config = dict(
    arch='quartznet',
    model='self-supervised audio encoder (BEST-RQ)',
    dataset='acted Russian speech (Dusha)',
    train_examples=26041,
    n_mels=64,
    hop_length=160,
    input='log_mel',
    win_length=512,
    codebook_size=256,
    mask_prob=0.05,
    norm='batchnorm',
    hidden_act='relu',
    drop_path=0.2,
    depths=[4, 4, 4],
    kernel_size=17,
    stem='single',
    widths=[192, 288, 432],
    init='orthogonal',
    residual_init='none',
    optimizer='normuon',
    muon_scale='match_rms_adamw',
    learning_rate=0.0023,
    momentum=0.95,
    nesterov=True,
    orthogonalizer='newton_schulz_5',
    adamw_lr_other_params=0.00079,
    l1_shrink=0.03,
    cautious_weight_decay=True,
    ema_decay=0.995,
    max_steps=9200,
    batch_size=256,
    epochs=90.4,
    lr_schedule='cosine',
    final_lr_fraction=0,
    warmup_steps=460,
    weight_decay=0.3,
    adamw_weight_decay_other_params=0,
)
Rows from block 5, named by matrix and row number. Rows with one number belong to one channel. Each number is 128 + 24 x the weight over its row's rms, rounded and kept within 0 to 255. All counts start at 0. Numbers have three digits each.
# convs1: first pointwise conv (model.blocks.5.convs.1.weight, 288x288x1), inputs 232-287
# convs3: second pointwise conv (model.blocks.5.convs.3.weight, 288x288x1, transposed), outputs 232-287
convs1.34:139104128146132133127125124157129067128128100100127127128127104125125125102072165117168126130216097150129127168125129115133084128128128101117173110110131135132111126128
convs1.35:116125123228132128126128110131116129117144134126152129112129128130078128127131127000130125109135125132128129128125125141128142112121152166168171143123103128133128128120
convs1.36:074128128123131100128128123125128147127128128130121130124117143130134129131123130114129128136128129129129132116126121128128128118128116255192130148117128128128140128129
convs1.37:128127128158130133124122128131125127134137127129128128122129193128128128149088128115131121106083128128128124124131129114128127130126113128147131127134127131127128092129
convs1.38:129123128128127127128104128128126128116130128149123131127118127128251123127126128147098133129127128122116128231127128096129119118222114132123129126127127138127162116127
convs1.39:129128140128135122126129139129129132124128129126128140128128128136134157128128127129106128131127128127137128122130113113128133135128128157255128128128132129033132128129
convs1.40:038111120128139128122148124129152129128128120102140131127126127128129113127128128065129128128128126137220128130126126231149127127132128125038130155130131129129113132128
convs1.41:130129126128128117129118114127128121148130127141108127128132131125130129128129119128128128120132132122128116128147128133128116126128151128130128128096131132138148135128
convs1.42:128134129126096130128128137123128127151122127128132128128108172129122104126116126125134134144127153000128136126129150128103123129137134129130132128130120128127135119055
convs1.43:127133175102128135099157141127133127133128129128158135125129128106133125128161128139130132126121128122146146128128119128129140128138130127127101129135128135128128122127
convs1.44:130128123128134127125125129126124132128128128128134129128128127127129133131127113134106127130128129161128130128131129127115128131128129124128126128127134126105128132128
convs1.45:115114125129129128128132127128127122129124128128127127128124128142132100134130134175133111156125121136145127091128125146119132128131099133129127134143202127125124130129
convs1.46:129122132119136130116128104028116128154131128118100128126125126130128135143127126130133212127133128128116130121130129128128198125123134126134134128133128126128129131127
convs1.47:046135105128132128118128129129123107049129129132170128161144130129132122116202175111126128118121122133114136092104127128190136102128125116128128109129127128127135030117
convs1.48:127099091086128129124126126144128141082128127139119123128128133127109128133114117129124107125153128130128116125129128115128128128128121128126126126128161128128127123132
convs1.49:129080130127111127128146174124142128118128127129124126138128123156128129124128132134179127128118086125125128152128129115138130124161127133160187136124128136122123127120
convs1.50:126127128107130164120123123135131128136128103129114129118126130119154128132128128127128109136128013134158145232128125123128128128118119128116126128127126136122120150112
convs1.51:129133128126120128034187128124126128123128115128124127116126130128115130171136132118173128138129128132154128131118138128128129128128152122120131157128145127126127126136
convs1.52:123128128128127142128127133204136128114128186130003128130129126122148185132133116120112128128092132137123128130128141179142146128127128128127132130134189135138125136132
convs1.53:128133133026128125127125137133139130127131131124124143128126128154136127128128109121148128140095129123126109129129097127133127117121129131127104141181128154131120125131
convs1.54:128128124128128128130133128128121128130129133093128125124128127128155129103103135131129128131141137123149145164129141128128128126122129127133000114129148141129128128128
convs1.55:115128150198128128124128114143132136130125130141120130122109130128144113128207129134140126131134046130128128157128111128142117127142109128132128125127132131128114158128
convs1.56:128255116087128129142155114159096111216128139141128136124132128128129113105129128128129255128120134127079117128129127129128128128124147127129128131129128104135126132109
convs1.57:127128127128131133118130174120178122132169102123127129132137128128129128128124126128127128142141120128128157117129138109129128120128136136133147108133129128142128114144
convs1.58:200125020099111128139128170127142128129145114154128129132177128127128125123127128128128128128130152127127123107145161127129141120172109128124116106082119155126141114124
convs1.59:128135226130168129129118130104066128127207124128128129124119128121120140128162127128123104141130124128127144118131094126100126134135129128135128093080135128116128108132
convs1.60:127130128125128127138128131130095145140109103115129114129130131128133140090119129131128148129129132128134128121128106149129148123130160118124131034124085117133128095124
convs1.61:111133130117098127129128124133090080125128116140079116131120127124103177153138125126171128105164118127128128118125128133126117151146085128132105114072128128128118133147
convs1.62:128181122115138161129127128126144128246148129131128129120128128187133128128128127124121255131140126135128130130126128128131132127135166127111112128119139088128127130128
convs1.63:128094133138176129128127128106124193038155100123124123174111130128127129180127128181132113122135139129124158128134133120128156124128127151128130133137162127128128127139
convs1.64:122145128126128124174139113121165126128128127128129112128120107127128128126127129099144129129176138128127094119165129130133127128130120178129128119178209114124128128006
convs1.65:084126140127128140122112110128135135126129128124138128128129127255134128126115109129019128055139128121130128125043125108117129158128131127090128141128128125126128128147
convs1.66:134175159130128122128055125089128128130170111130118128136083183176120129127141113238090132129110131190136112128116129125151182107134131128128123121122101130215164128094
convs1.67:141129131128128111120100119132124086125136106130184128100147135128128099132127255128125129127143134139127127153111106113121105148134129116128134127127128133126127136131
convs1.68:127169125118132128128109156097128120200135128123107138129239127098128130228134112123099128129137147124129130124144127132143127102128124155127128134082128128137121130129
convs1.69:127111108144120128124126128181128128130128128128128128125135129178127132125116128128128027133129128124127129128109129129128127131128096184128129128127127114127128123114
convs1.70:123121117141125125124095119129130124129128129159128176129116142128129129086115130146131128138128129128128123110128124127135074131135132128128129127160132129144128128151
convs1.71:130122121125135126154116128129142166132151115138127128103122128123125112089118094128133129103149127128153112125124131136128135128128128135125128127131127121181147138121
convs1.72:127127162143120121127128143130129127124130128122128127157128128128116126129128132135117118128127128128130127128128133132128124126103132129135125121092128138124128127079
convs1.73:133133126127127101192077120120044127121144127129117127131130129128125158133127143130159129128008128130128128136100128128128133127095129133139099098201104128170128126111
convs1.74:129151117129125121144129133131143128128127128129140128112127128124128131116128128125125125125123142128155128124125128128128120131131137129125128126133072063127129127126
convs1.75:121128129112150128128061137113125128130111131105137116163095124127136070122121124131164129128106126111122124128126128131127128132131127129128086127129134126129129130127
convs1.76:128138101126135127129135146080128124128120128110160127129128128134127133128159128082128127128125129128129131131129132130128134127114138129147167087128122139123129127189
convs1.77:128148127099147129147130155146144129129153107128136141129132126126129128127128131128128124128141135115132136147119127127127121128134131125125129129174117130129128137161
convs1.78:121129117120130198037133012104123124111110119129132133123125129128130128128113126128079128143121127157114037127127128132142195128141125123125137130129131132127128126125
convs1.79:134127128126128142150128126128097120127128085128133134143127126128120128131131093121070127135129125130159134128135128140124128128129107124118174127134127115128127094128
convs1.80:127122110128131126128118077123127128131128140119129129127127128134128140131125130128116128128109141105093115078116134129128128129136130030134124127131127122090128131132
convs1.81:140128128125128128124106128128128116127129131128128125129130128126122126127132101137115128131130128128121127117128123128177128130134154127128138145130126073215133127128
convs1.82:128018130062116135143064130102069129163127136127129128128127213120127130126128127126143150197105163120133126161127127126128087142117080135102135151121184083119128128194
convs3.34:128142150127130123147203127124110132120127126135126128129091123099204128129123126123119129127109128112129141128194132134121128121128233116095134158129113144180129104128
convs3.35:125128128126145136132145109128127147118128125127132136127131127128133126128126128129128129128109135126130125118170116129133121129126128162124105133111129092107136128126
convs3.36:128128132047060128137145124126114127211128128110108196133122127127128129129136138096105126128137155136090128122129143137125129139061128133135127128129116132137125128129
convs3.37:127130128255105151128133104132127121136124128128097133151128126133149128027146129124134127111127141122107136145102127152141126129130124124132121113136128129130128128100
convs3.38:133128138110124217128127127128127135125131123130102148127151177106128127106124127085124125177192127123141131130124126114114126130128128131129146172120109128139115134133
convs3.39:148128128100060127177150129128093127171130130078102128150131087137126117129128150124120151127127138202121128125128128122127142128128174112027129126152124122138163128178
convs3.40:130128189137139129113129128128128118127128133125138128140176130130128128128128156115139128125132149087168123119123116126117129096119094128123128134145126128128119129128
convs3.41:119141128131124114178129221118132117122134118125158135130134130129118128111128128130074138140104000128108121128128128130143128125163131128127104132050138129147162127132
convs3.42:127126126127128131117130128146127130130127118128131151117113121126103127128125144126130128112130127185130128123121109129139128015120091096118122105128136129127128124135
convs3.43:135128128119124103132111182105120122127135128129128134146128128128106119182127129120192125045145133127128117142111106128150066082126126129126129117124128131145166116153
convs3.44:111126130128151126139096135128129109098129123131116128128126133117108080135125212119124146141124144124069128129128099126128153128203134126123137131129128131127137128036
convs3.45:128129131127130126121130124129137128123128128128128065112116125150140113128130132200141127128133148128122145109142163127121128147131127128131128115120124128128109135128
convs3.46:133125128128128128128126117128160129129129091131130135128117128128126114153128130120137149128128128153129127130127129129141125129128128155130130128127125128128138131090
convs3.47:130130142125128127114150127123129135128128118099132200124131157124126113121092255128130128128120135129138143029169128126115128128130129139141128096120106118126135130128
convs3.48:119120127112123127104138130128117129106115128067095125126127119128137131125133120145119121128128135131077124128170129130126167098128129127156111124128121131127122128133
convs3.49:124128129138127126128128128128127126127126121150130128127128206129125129121129139222125134129133124123128126114064130130136150126073131126128080142129096126128143126127
convs3.50:107125128144128131102137129159119127143129004127129128127098149124130131129114097134128087117129191136128120154140134216147128138136131132162080129129123130124150128127
convs3.51:071126123116129189117124128128140130166121108138144129114115077125120127135115111096128164101020126127134156128117105130126110128102124154085119126112132128127128125128
convs3.52:127135127142137068128128128127127125129129130131136167080121135227153171109253125164123108128144138130137128098089124022123121136111127146128131124127112149128136116129
convs3.53:105095107127123118100144125166126129070163142125134134123138128175128128071128130127101131128121129123129087129135131141129128134122127122141130131128168150127128152140
convs3.54:136106129122130143128094127129128129109128128126128136122071128130130137139128129130130128127122128128130109128128128128123128122168128104103133162127128075084126092128
convs3.55:128128175137133127113063106152130135129128119130121128109137127127182128128122200129125129140129125127005050130165134138128129152132126132122138185115123102129120107126
convs3.56:128000128131127128130101128126130128123246126130128127129131128128131089124132123135117128128128119128129125124131115125113123147134123131128129105135097126106154110149
convs3.57:126134135139090126109128129142128116168128129188128129135128123135183129141128176110140127148145129128128143127000128130126135077139128128126129154154125103156128132147
convs3.58:127129127154128112130109124130063129158131129138128124033123141128128129128125147137118128137128032144108133128128130128121131086128129128129126125185118183128141118126
convs3.59:050128130099091115180128131128129132163112119130130094148182157113124127113101128129127121101122131129126095130127128108123116128121137128123104124124122164132131129175
convs3.60:129156127127100128129137128130112135103174149133123099128110127126130122129138104115113102125124128144140129184125134132127129126085125127125173128139134125115132132008
convs3.61:126146116103138128128132128122131105129131125125135128144130134127189131117123110143082128127147132140128129128126125124130128096163132124177128128131185118119103129109
convs3.62:128118128140130127127126120134128128126237132129128133124130132125098123128128154131170126127131128143140123093125128128111128102128136130127136131128134128129128126124
convs3.63:126140132132128110111131127105127127135129118124127124126123126100102145132120142138129149124134126104075127106127198093131144129131151129128130128127126132108135142130
convs3.64:130128122095101128115134166111109127146125122106127123120120127165129123131128125119137218093095129095132029124121081115128125106135099130133096129160123128124132128209
convs3.65:129153113093128123132128129130128097129127117132122126007126129106129128119135128128195113119129133125200130085128103131140110124127159129113130129142123127122134118115
convs3.66:147135130131081130129129124127130128116126128162129131142129131128132147183072147127128128129128153129130112128128128134127148129128128121129128114152126196128128141127
convs3.67:127115152126123135128110119123127131133129128112047158138112128131128123129081119128128142170122106126071077085167180127149124106133129133121130127128139131128139187120
convs3.68:117128151124128130128132125131124129128128111129128128117122149138138171157159128129142116188097128126108126126138117112126135125128140122127128138119128127132156113117
convs3.69:128134128128128126142125129127126128114114127126128126128129128160128128123113126125128145127131128128128128128113130122087127128109129127128109128127127128125107127000
convs3.70:128098128126125197106119225172127129128067127128129128127130128127130130127128125143128121126125128133128138133115156128065124128126124128185128128118136135129073133132
convs3.71:128128119128087108159126133130203132130206124115118128131126126123120133138128154127128122124130128128104128130128127128129142128130126129126121129124127126127127136128
convs3.72:142053124129124134168127137132153145127126122119104121125139118153126127113124107128126128136149124127217118149124128132121110131109128095129130133127127127064128161134
convs3.73:126132128126178124143132129073128123131130130145147128126162129130127128055128116129129132127127103130120128129119127119114129110127106205125121127127154119128128127125
convs3.74:129218135148177129150128127048127127128098133126128152136138128158128128126129129143128143129136132124128131116124127130148128116128130159098141128151115140128127129054
convs3.75:125129054086129135128126140126128129128100034128129135036136129115110129247128125185159128136130170148128128199129131112129050129128128128117104108130128140071124128128
convs3.76:122128108080122128100083128133131129128149123135136140129137128129083129162128128128125127119119173125122091169133133021128126128134140125128125101128128127114109117137
convs3.77:130137127063127129117123168128255125128126141083128127129127129128116130140128115076118089122107164124127129130153143123146128119127125000128136108162147127135146128136
convs3.78:126131128129121125127154227128111128046128092114122171149117129102128122134126125133148152128139129169135085114105145145133126118131061124127148128165130125127126166127
convs3.79:133116128128140113128107128129126114128126125118143133140133172129148109086128122206121127182143128123177128129128128131129087128130128174144104175144125125119132123129
convs3.80:133133127109127118155154191160150129128132128133128130128096128127152120128159150134128128130118127137132131122125125087128153130128136130123255128128129152118128139131
convs3.81:129113123176134128128129139127127127128149128138130126129201128115138125128125163123144202135128138125128129130163117134128175136112091135120128142075128136119122129126
convs3.82:123255159123128129072124081109127118225127137159163125181127127128129111120110117130125128120130128126116133118159128128139124129110128137128119130065128151134137128127