From a checkpoint of a small self-supervised audio encoder (BEST-RQ).
Model: norm batchnorm, depths [4, 4, 4].
Rows from block 7, named by matrix and row number. Rows with one number belong to one channel. Each number is 128 + 24 x the weight over its row's rms, rounded and kept within 0 to 255. All counts start at 0. Numbers have three digits each. After the name is the row's rms in percent of the matrix's.
# convs1: first pointwise conv (model.blocks.7.convs.1.weight, 288x288x1), inputs 96-143
# convs3: second pointwise conv (model.blocks.7.convs.3.weight, 288x288x1, transposed), outputs 96-143
convs1.202 076:116127125128146128133128138128128150081128128108100111128130130096129128128128113108133129129106128127131136125128126129131116129126123129130126
convs3.202 073:142133041134128128132128128130131121156126126104128128128121109113123141111127137128103127122083128130122091139100117126113125112113128138129135
convs1.203 075:130129128123124128078132181128136140132114124122128131102128129149144129136113129125129128125113217180156125113128184128130118139132137121139121
convs3.203 097:074144127108108129128147129128110128104135143145131127141131125130129133133123130128123128128127129095191154129130111167158148128151121128101128
convs1.204 084:127132108130129154129128125129170128126128140127135176154170123128130122098129128128141128115128158146135038127128128128134128126128127131125120
convs3.204 073:089141137120056098143116135129074128129125128128070126104126124125104127128131146129140124067133091128128141128108128129121129119117125131128119
convs1.205 093:127126135123138173000129124126128128130128127127084100136129127131211100127127129127128129130139141128154000131128123127132127130140102127128131
convs3.205 089:128128128130103123085135129126129145242128136130123123127135124128126115126129124129130112123128131142126091123136141128128128202190127128125143
convs1.206 123:132136255121128144127255128075119128129128105115151119133157118130125120128128117129125151131105084118135128118128145128100127122128126127090131
convs3.206 152:127141131128124128132093128110127122125095116128148128121132188128124127127142127128100128118138130133126125121121121132128136130117123128129042
convs1.207 043:143128129135128092135100051116135151145125129192116101138128124124137105084114125128128128122128126121126128127130129126140132106133129137135119
convs3.207 066:128128132128128129119123127100118127128129127165152128136131138128127129132128113119128136109126128103152128128179128122113126118128128109123130
convs1.208 086:127130123143132128131065205136129104130122126127128132119157133126131148087149106128126128128127156148128081115136128128124127122129096126123127
convs3.208 077:098128062130089142127193129126128124099137128128128083114128128135120134132128241132129128156165060138126130132129129081127132128100156126113097
convs1.209 146:136128126124126128138138129117127143133163128122128129120128128130129128134129138131128125128099151128130133128128124153128122122189117135130124
convs3.209 163:128139121142126131123128128079172135130134146138100124215138125127132127129128128130130130131131134128128127128118123129134126121130133121132126
convs1.210 104:119122127175128140129128131112128130129134138128127090104139128127128128131120100128128128122128127135134128143127128129128125148128137127128126
convs3.210 076:128118128121125127127158146097119128135128144106133121130133128159132113128130224129113132183133127129127129125155169150228180132117141137147127
convs1.211 070:115142128127123143126136098128157108160128130171129117131128128128125126148158128127133125126130127050110123114128128128128075129128230210127128
convs3.211 073:095129190131126103128129111122137092121129129118130128135115116125133128128103129073128132128136122081128134138130128128123138129128128103124130
convs1.212 084:128128133097131108088143109129134133134128129125136130121167168116130133131130076108148130126118139129131125128128130129128128133128063131190128
convs3.212 078:130145135138128126103126188115109126188121130128126189132116128124128130123128127128130128136126130142128130102134131109109118133165133115128122
convs1.213 131:128128128129128089255127128127127130110122127129134135118080129135126138126127052128128128128131120126131119126128152085127122128128129131116167
convs3.213 114:133125134133154130132079117125136177175137146114148126128106140125124093128105128136101109089117138148134122130123131128071129120128140128107127
convs1.214 120:131122120126130136133128126125165126131129128128121115109129141134128128135128128128127135128138128255130162128128128129128129127104130129130127
convs3.214 093:128122128125106208131113127139129128128160080205141192129118142127127127160130116128128128126128182007128165139158128130129227125143130149137158
convs1.215 074:128078081129117121039088141132107122133129127122126136118128128128056129125128134127083140156051113155128120128128129139133129129178125128143103
convs3.215 078:128129121132144136118160125144133111141125178111128128130127116128123175150126129129160126162126143129125130097127128128128128127127128136141123
convs1.216 091:104128128125128125080128131128128129128255138127126138135128129123154138097182138127137117130128154127067143136128128120128113127186087112177130
convs3.216 087:150119128128135149130130141090126138128126127128142083162128125141128128129130129166095120127133098123108118136117142121240147127128037127131067
convs1.217 079:130128123129105092129128124130133124127114127127155128071112125135098128128128098127129129138137128182124131129128045122152121107129128143128148
convs3.217 112:128128130133130124146123128125128009125129129139127128142135198212129121128128123105070142129131124129128133136131081126161126125131127109160092
convs1.218 089:127137136121129126128131210128128153141106129127188119131169128139057126122118144128128128129128129097123122141129157099122130125130128128129100
convs3.218 078:119138128255124130125113126128122129130156130127128128126126128143129128127128134117157119145116128165131142130130129143173148128139138106131122
convs1.219 120:120127128130148134129191129128131129104127105118132123129122116128123129140131128134128127133151133120130128126128128128117127129129130108123123
convs3.219 109:141134127155105134132082127110127132126126131129119110130134130128127115128129128127126128124125128128099120124124147140100149145128102100128129
convs1.220 082:128129126141131116129127153128126128130123156128129128160122128131128127128043129147139129120110129128128128128128128127125132122125129128127131
convs3.220 074:127126127127149135128127104122128129132129128135129148132128127128129115128129088128122128128208127127130123128159081146000128128147131144130125
convs1.221 060:128129128143123104023130138115110128124128128127128129127132113144138121125128127089128116124121128167140107130128127119128148129133145151127094
convs3.221 065:130128119128128180100129128112125125128158126095085109122134198123126156129143122134133104128142129183153152171122099123124092081134128137136129
convs1.222 060:165120128122097129128128125127110127124127113130117129111159064128131173130127123107150142190117132125148129122128129128145127130146128129101137
convs3.222 062:135109116132176129129145126128126165144124132095113145125129100127129127079129130061126132082121124127128128131130115128114125063110106128132145
convs1.223 105:123127118128138148125128125128133117135117128137128100135131138144123130130098160002128127127099127149114130128128125157129129130128083118133117
convs3.223 084:161154116129168114154128148178127126156091128122121121128128164134128085053135132123122130130141055130128105120159127135127129125128129093129123
convs1.224 101:114130123129133134128255128128128148131134175115128128164162127128122124128129128127129145131128133127128128106128161128128124129126127104131147
convs3.224 106:163128164178119106128092133126118133134126122147079129127173139000095128128151128128140143121146193129152124128140128123087127159133133127130131
convs1.225 066:134120136000173132128123104130146149128128128125129116121129153248125171130135130126150118122122167114119136128128128108149125160125096138128128
convs3.225 058:054128129072125118127124123115129123127128164123107101109101128135129126117130139125138141133137133145118132143083132136125128107112117116102107
convs1.226 097:111128093118128133128130097141126144127168129115121127130134089159142129128128167128096127123148046128144120077128130132128125221142127139127128
convs3.226 088:142127134108126139129126127134128130122137137128187088158129128245131129115128129157183135182126127135123129128129204025126132130165129129113109
convs1.227 055:127128128121154146134148131121122131132128134159128154018127128124134118128129107130129128129156125157133119140127130117122117141116127153155112
convs3.227 063:128000129128130129124128126125132127133112108128131072101199127127135128128130136129013127135106130134128129134128129128131130131128112132114131
convs1.228 075:128128127128122129079065129127107128110132122127140129128134106143119122116128126096127128128112115127139124128128143123123132157175116135130139
convs3.228 099:128124123163160134128136118129127130131133135109128223194128123128128162137129124131251130122171173124086128143129179126040127128131137138125125
convs1.229 092:150115140129108117099131123130060111128178128086155122134128179123143089125127128135124131119120128166128118114127127129125130124127159128131127
convs3.229 080:173097136127122130108127128128132076128110143059128123128128181131089140142127135128128154129125086157121129130161130100131138132129130121127128
convs1.230 104:118128137150134145128119130132167106127136128094128123128127133116128144128128124127128128128080129128147119139128128127162128140150122124129131
convs3.230 119:253131135122118108121205141128129132129057130128181137211158130150125129136128000128126128133106128139133128129119132128147129120188121130123139
convs1.231 090:126128108142128141127138128171123128108133125128128128112000128087141128128089124124128116138129129140127129126128129137127128130123129120126123
convs3.231 088:129128122129140128132130140177175125128140152123128126128000042127128123128128126147124128128141128142128128128144124139128128128144127152118119
convs1.232 075:112129122128128048126129124128128102129123128124128156127136131133181128150128139128127128226132123119149059096128128093129122091131170130122132
convs3.232 068:128146141135120212201144121166128126138122149125185128155127128130120122138128122152137116141126138128087121143125135126131128128099141128129129
convs1.233 136:128129124128246137162128131130112176122125124169126127135130128125112156129123128130128110127230137069152118127128142129128142125121128128130129
convs3.233 111:130165129125190118114126145142126130125127138117139133152131143134128124090129129128126133149000157129124124129158129147128113116125132129128124
convs1.234 092:127147122149127149129127131110133136128130128118133125127126129131129120128123157129106128124126127132129119128126122017116128127128128133137138
convs3.234 081:139130092121112128051128147126128128102149115114093128124130126129145133136128128137128125173129128119129155128133128126137109220127070126126133
convs1.235 082:146130128128127207127121153103130129099116118129122157128128128054102099090159127115128127131136139076128128128128129128138149112103146129126151
convs3.235 083:134146128123190128134114073094130023128164148128127120128110074126126126126079128137097129083128077132130140131126173124149128119129133131128038
convs1.236 073:131136136082129127098180104152142128134129128114122128128098123121130128124133114131025128128128128106136128153128128125112128144127129131128117
convs3.236 068:133185130130121138120133095133128180129120071126173128093129128087117128186130133119128129132111138129123105135110136133106143130128139129116137
convs1.237 111:120128103169112000123130130128142129127126124080117129104128129133128135119131116129144128133111128126130132127128098129127136129128147130140076
convs3.237 100:122102092126128127116100128134129128125132124114106136137125127127144128139152118128128129099130114128079129150127121131129106129175197128099072
convs1.238 075:128136096120128128128123127112103128125127133128131132127128132134123168128127131127255127128128132130128099128128123172123123161135128163127129
convs3.238 046:142134156090129130185142126107123116129092128128152125128128151128130127145129126128146153128123169152130130129128133127140139144127110175139134
convs1.239 159:139106125106127155130141105129128128129128128119135151132117126148128100127126136134128128155119127128169111127127124128129116122128128126128129
convs3.239 096:093128111130132206138127121128120126129124127126126046126123109129132125128127126128129138133052094123130123135128085117128125129126129143127134
convs1.240 092:129127126127128166122129132116127138116146130107131176131131132129127134108125151142124122121124127128161125143128124128128128050131129128123216
convs3.240 086:181128128073140128128172128124127131165104126164130145118150117130101106128128164132129108194128130127148126128121129092025127129128125128131026
convs1.241 069:131125130122151129102129131145133165132126129124130141126134128140111126135128110142115139132122126138128128122130136124150129112125135120122123
convs3.241 075:149128132131119124135152124069122125132123128136122127085128132133132130101128128128118124128127136125130132134129131160110133118134063114132126
convs1.242 150:136127128128129126136130122130128127134123128129128129132151155128128115133127140128131128121130071126128104126128128134127128129126127124128128
convs3.242 098:127135127124128128124128136128179136129126182127142129122113127134116127130136121182127119129070126128105133133173143124127142129130208124127187
convs1.243 077:126127107132124100139128128135095132208107134128124123130146134133104129131106127130128128132117128116139125128128104128053129127098129128134051
convs3.243 100:092121125130127114128122160113131131129190090142127116127128127127128130128146105128091128125119129115117133127128146130127123128119128128127149
convs1.244 137:128128128139125127126130128134145125131151128115128153128116124128128128131123125127129128132129126122135116132128128128135129125119128129128127
convs3.244 082:129129128131108104128228127128124138128132125153132128128121128132121124114121110136134134124186128124126180150128167126115143168133114128168132
convs1.245 070:127128129127132125130128129135150129128119128124128125090127189124125128044128136128188152128117158042140165131128240129125126132116148166107133
convs3.245 071:128139124040142128136128126113126182127128125132126131171127125129128125133108131124128126146124126140127111100127124131128165128022126130129133
convs1.246 055:172129126128130121129134130139146129123123131126129075141136131128128128132124128127109134128119115034126120126128129127137184130129078077128139
convs3.246 067:126124134129082128127174142128144133128128124117122112120125124131157129108102119116132125130102094234128136068162142129114124062128128151135162
convs1.247 107:130127127127128124165125156154069131132162137124125147141126128126128116124124126131097129137128128140133141095128128128082128119134128128132117
convs3.247 098:114129142128139128128125128149119125122128104091136126134174160095111127127127144129128088125110122112129131133100124129118128129138128128128127
convs1.248 084:128127124134149128129123138128129133130135128128164128112128127153201133183128129145127123141128123163130120127128127125130120128126123130125141
convs3.248 073:103113085128128181071116139128179105118106120133124124120127104102136102133198128122164126140146220114166130138101129128127128139128132119063140
convs1.249 103:130138149140152128128122139126124127128133082125170127145140130134025116125116138128128128129188187128144133118128085149139144120129128128106248
convs3.249 116:121122037099129124129129122129125128127134127000098136128127233177128129128163128126133141126135073129075128162124082124132102120137078127138128
convs1.250 095:199139144089109128128127125130087125118089124130166117130134127156127152126127125095114079213128141129129127128128128129186092127127128128086134
convs3.250 094:126142120125123184128128129129123129172127111130105094128125119147128123128149127139128128243131127123114016131130126083121128108128129127128132
convs1.251 113:129128043138130138129140130139113119140128129128135128131117129146128136057135128128128128127121094128126126133128131132129128102129128131129112
convs3.251 100:128143141128129105138148130122128120129127128128024120128128120128128136127111139099131124099103128126128165126132127128123128118089125128129114
convs1.252 075:123128123128137130128134123198059122135125128135134143128128090101151125131125121069104128118083145128003120157128198178128130130152095068130149
convs3.252 088:128128127124112134121129110166115124255125125127108124154130143128125129128128124164144130111113131124097121125128116128122129156214161128182128
convs1.253 077:133123131128145127181128131128117114144233109128127128152128127092128138119130133048119127127124122128123205128128094130129127128113255128119128
convs3.253 074:130129157127128119128128127136174129132127131084128137116123128119153128132127120128141128138153132130125076129132127114137130133128129125071095
convs1.254 117:133128128128128129128126128128137128114197120128128155120134126128134127079129182126128134115121162127128128125128127122100140134099122128058104
convs3.254 115:093133100129127128129112132127128130128088133056134123128110127125180124127128144126135097127121133136111132129117010131104177103119133114128136
convs1.255 090:124132124128120128138127094058128126135152120128128128126128129120129129144127135101132119127143127130134127131126127128129130125133125126127178
convs3.255 085:057133128130128110137048146118098108107145121129131138125131150150126129126128127131127152128098127145121132130127125129161122129139128120129124
convs1.256 085:132130058126128139125146147115126131123133120125176128162128123124128125114121131128128130118128104125195202130128127141128088131141129109128130
convs3.256 095:128125126127128088140135129131128130149126130128135131141125193128054130128129128130145129128128123128152128105129090127129124141131084127126163
convs1.257 095:118120125150133112127187128128129128142132131125128128154133137185126175130113142117083128189128129166129125095128169156152127138074130128117107
convs3.257 093:122142045114129137130214111126101061130128133131128125128107127130124127127139134118127177131125128126060114126102128128128114128116159132128124
convs1.258 088:132127113123131183130132122127128130127127133107135132125157128093125128128128131126129121123121139128094127136128131132070195214128141127128126
convs3.258 078:173162128126115128128128129130129095134128131128083139128092106133130127148126127125131104128166118131140128127129117111128125105121122128119106
convs1.259 104:129128117128089190128045125152132104128133126255128135132128116128113151191129131128151182178106127094108140134128189130142128126126107125128139
convs3.259 109:124126098128096156128009125092133128142152154126110107139125128144131130130130116124128118066128128170124128129143132113122059143131127132128131
convs1.260 082:128137108129124128152255081095105148132189118124132135144151128154128137139110112094127129139128128133162129098130133133127127129121130116138128
convs3.260 076:112117120132126136126136102110144110124129127128137104182095110130125130113111128128108141089132126204124128136125126128128128095190130140111121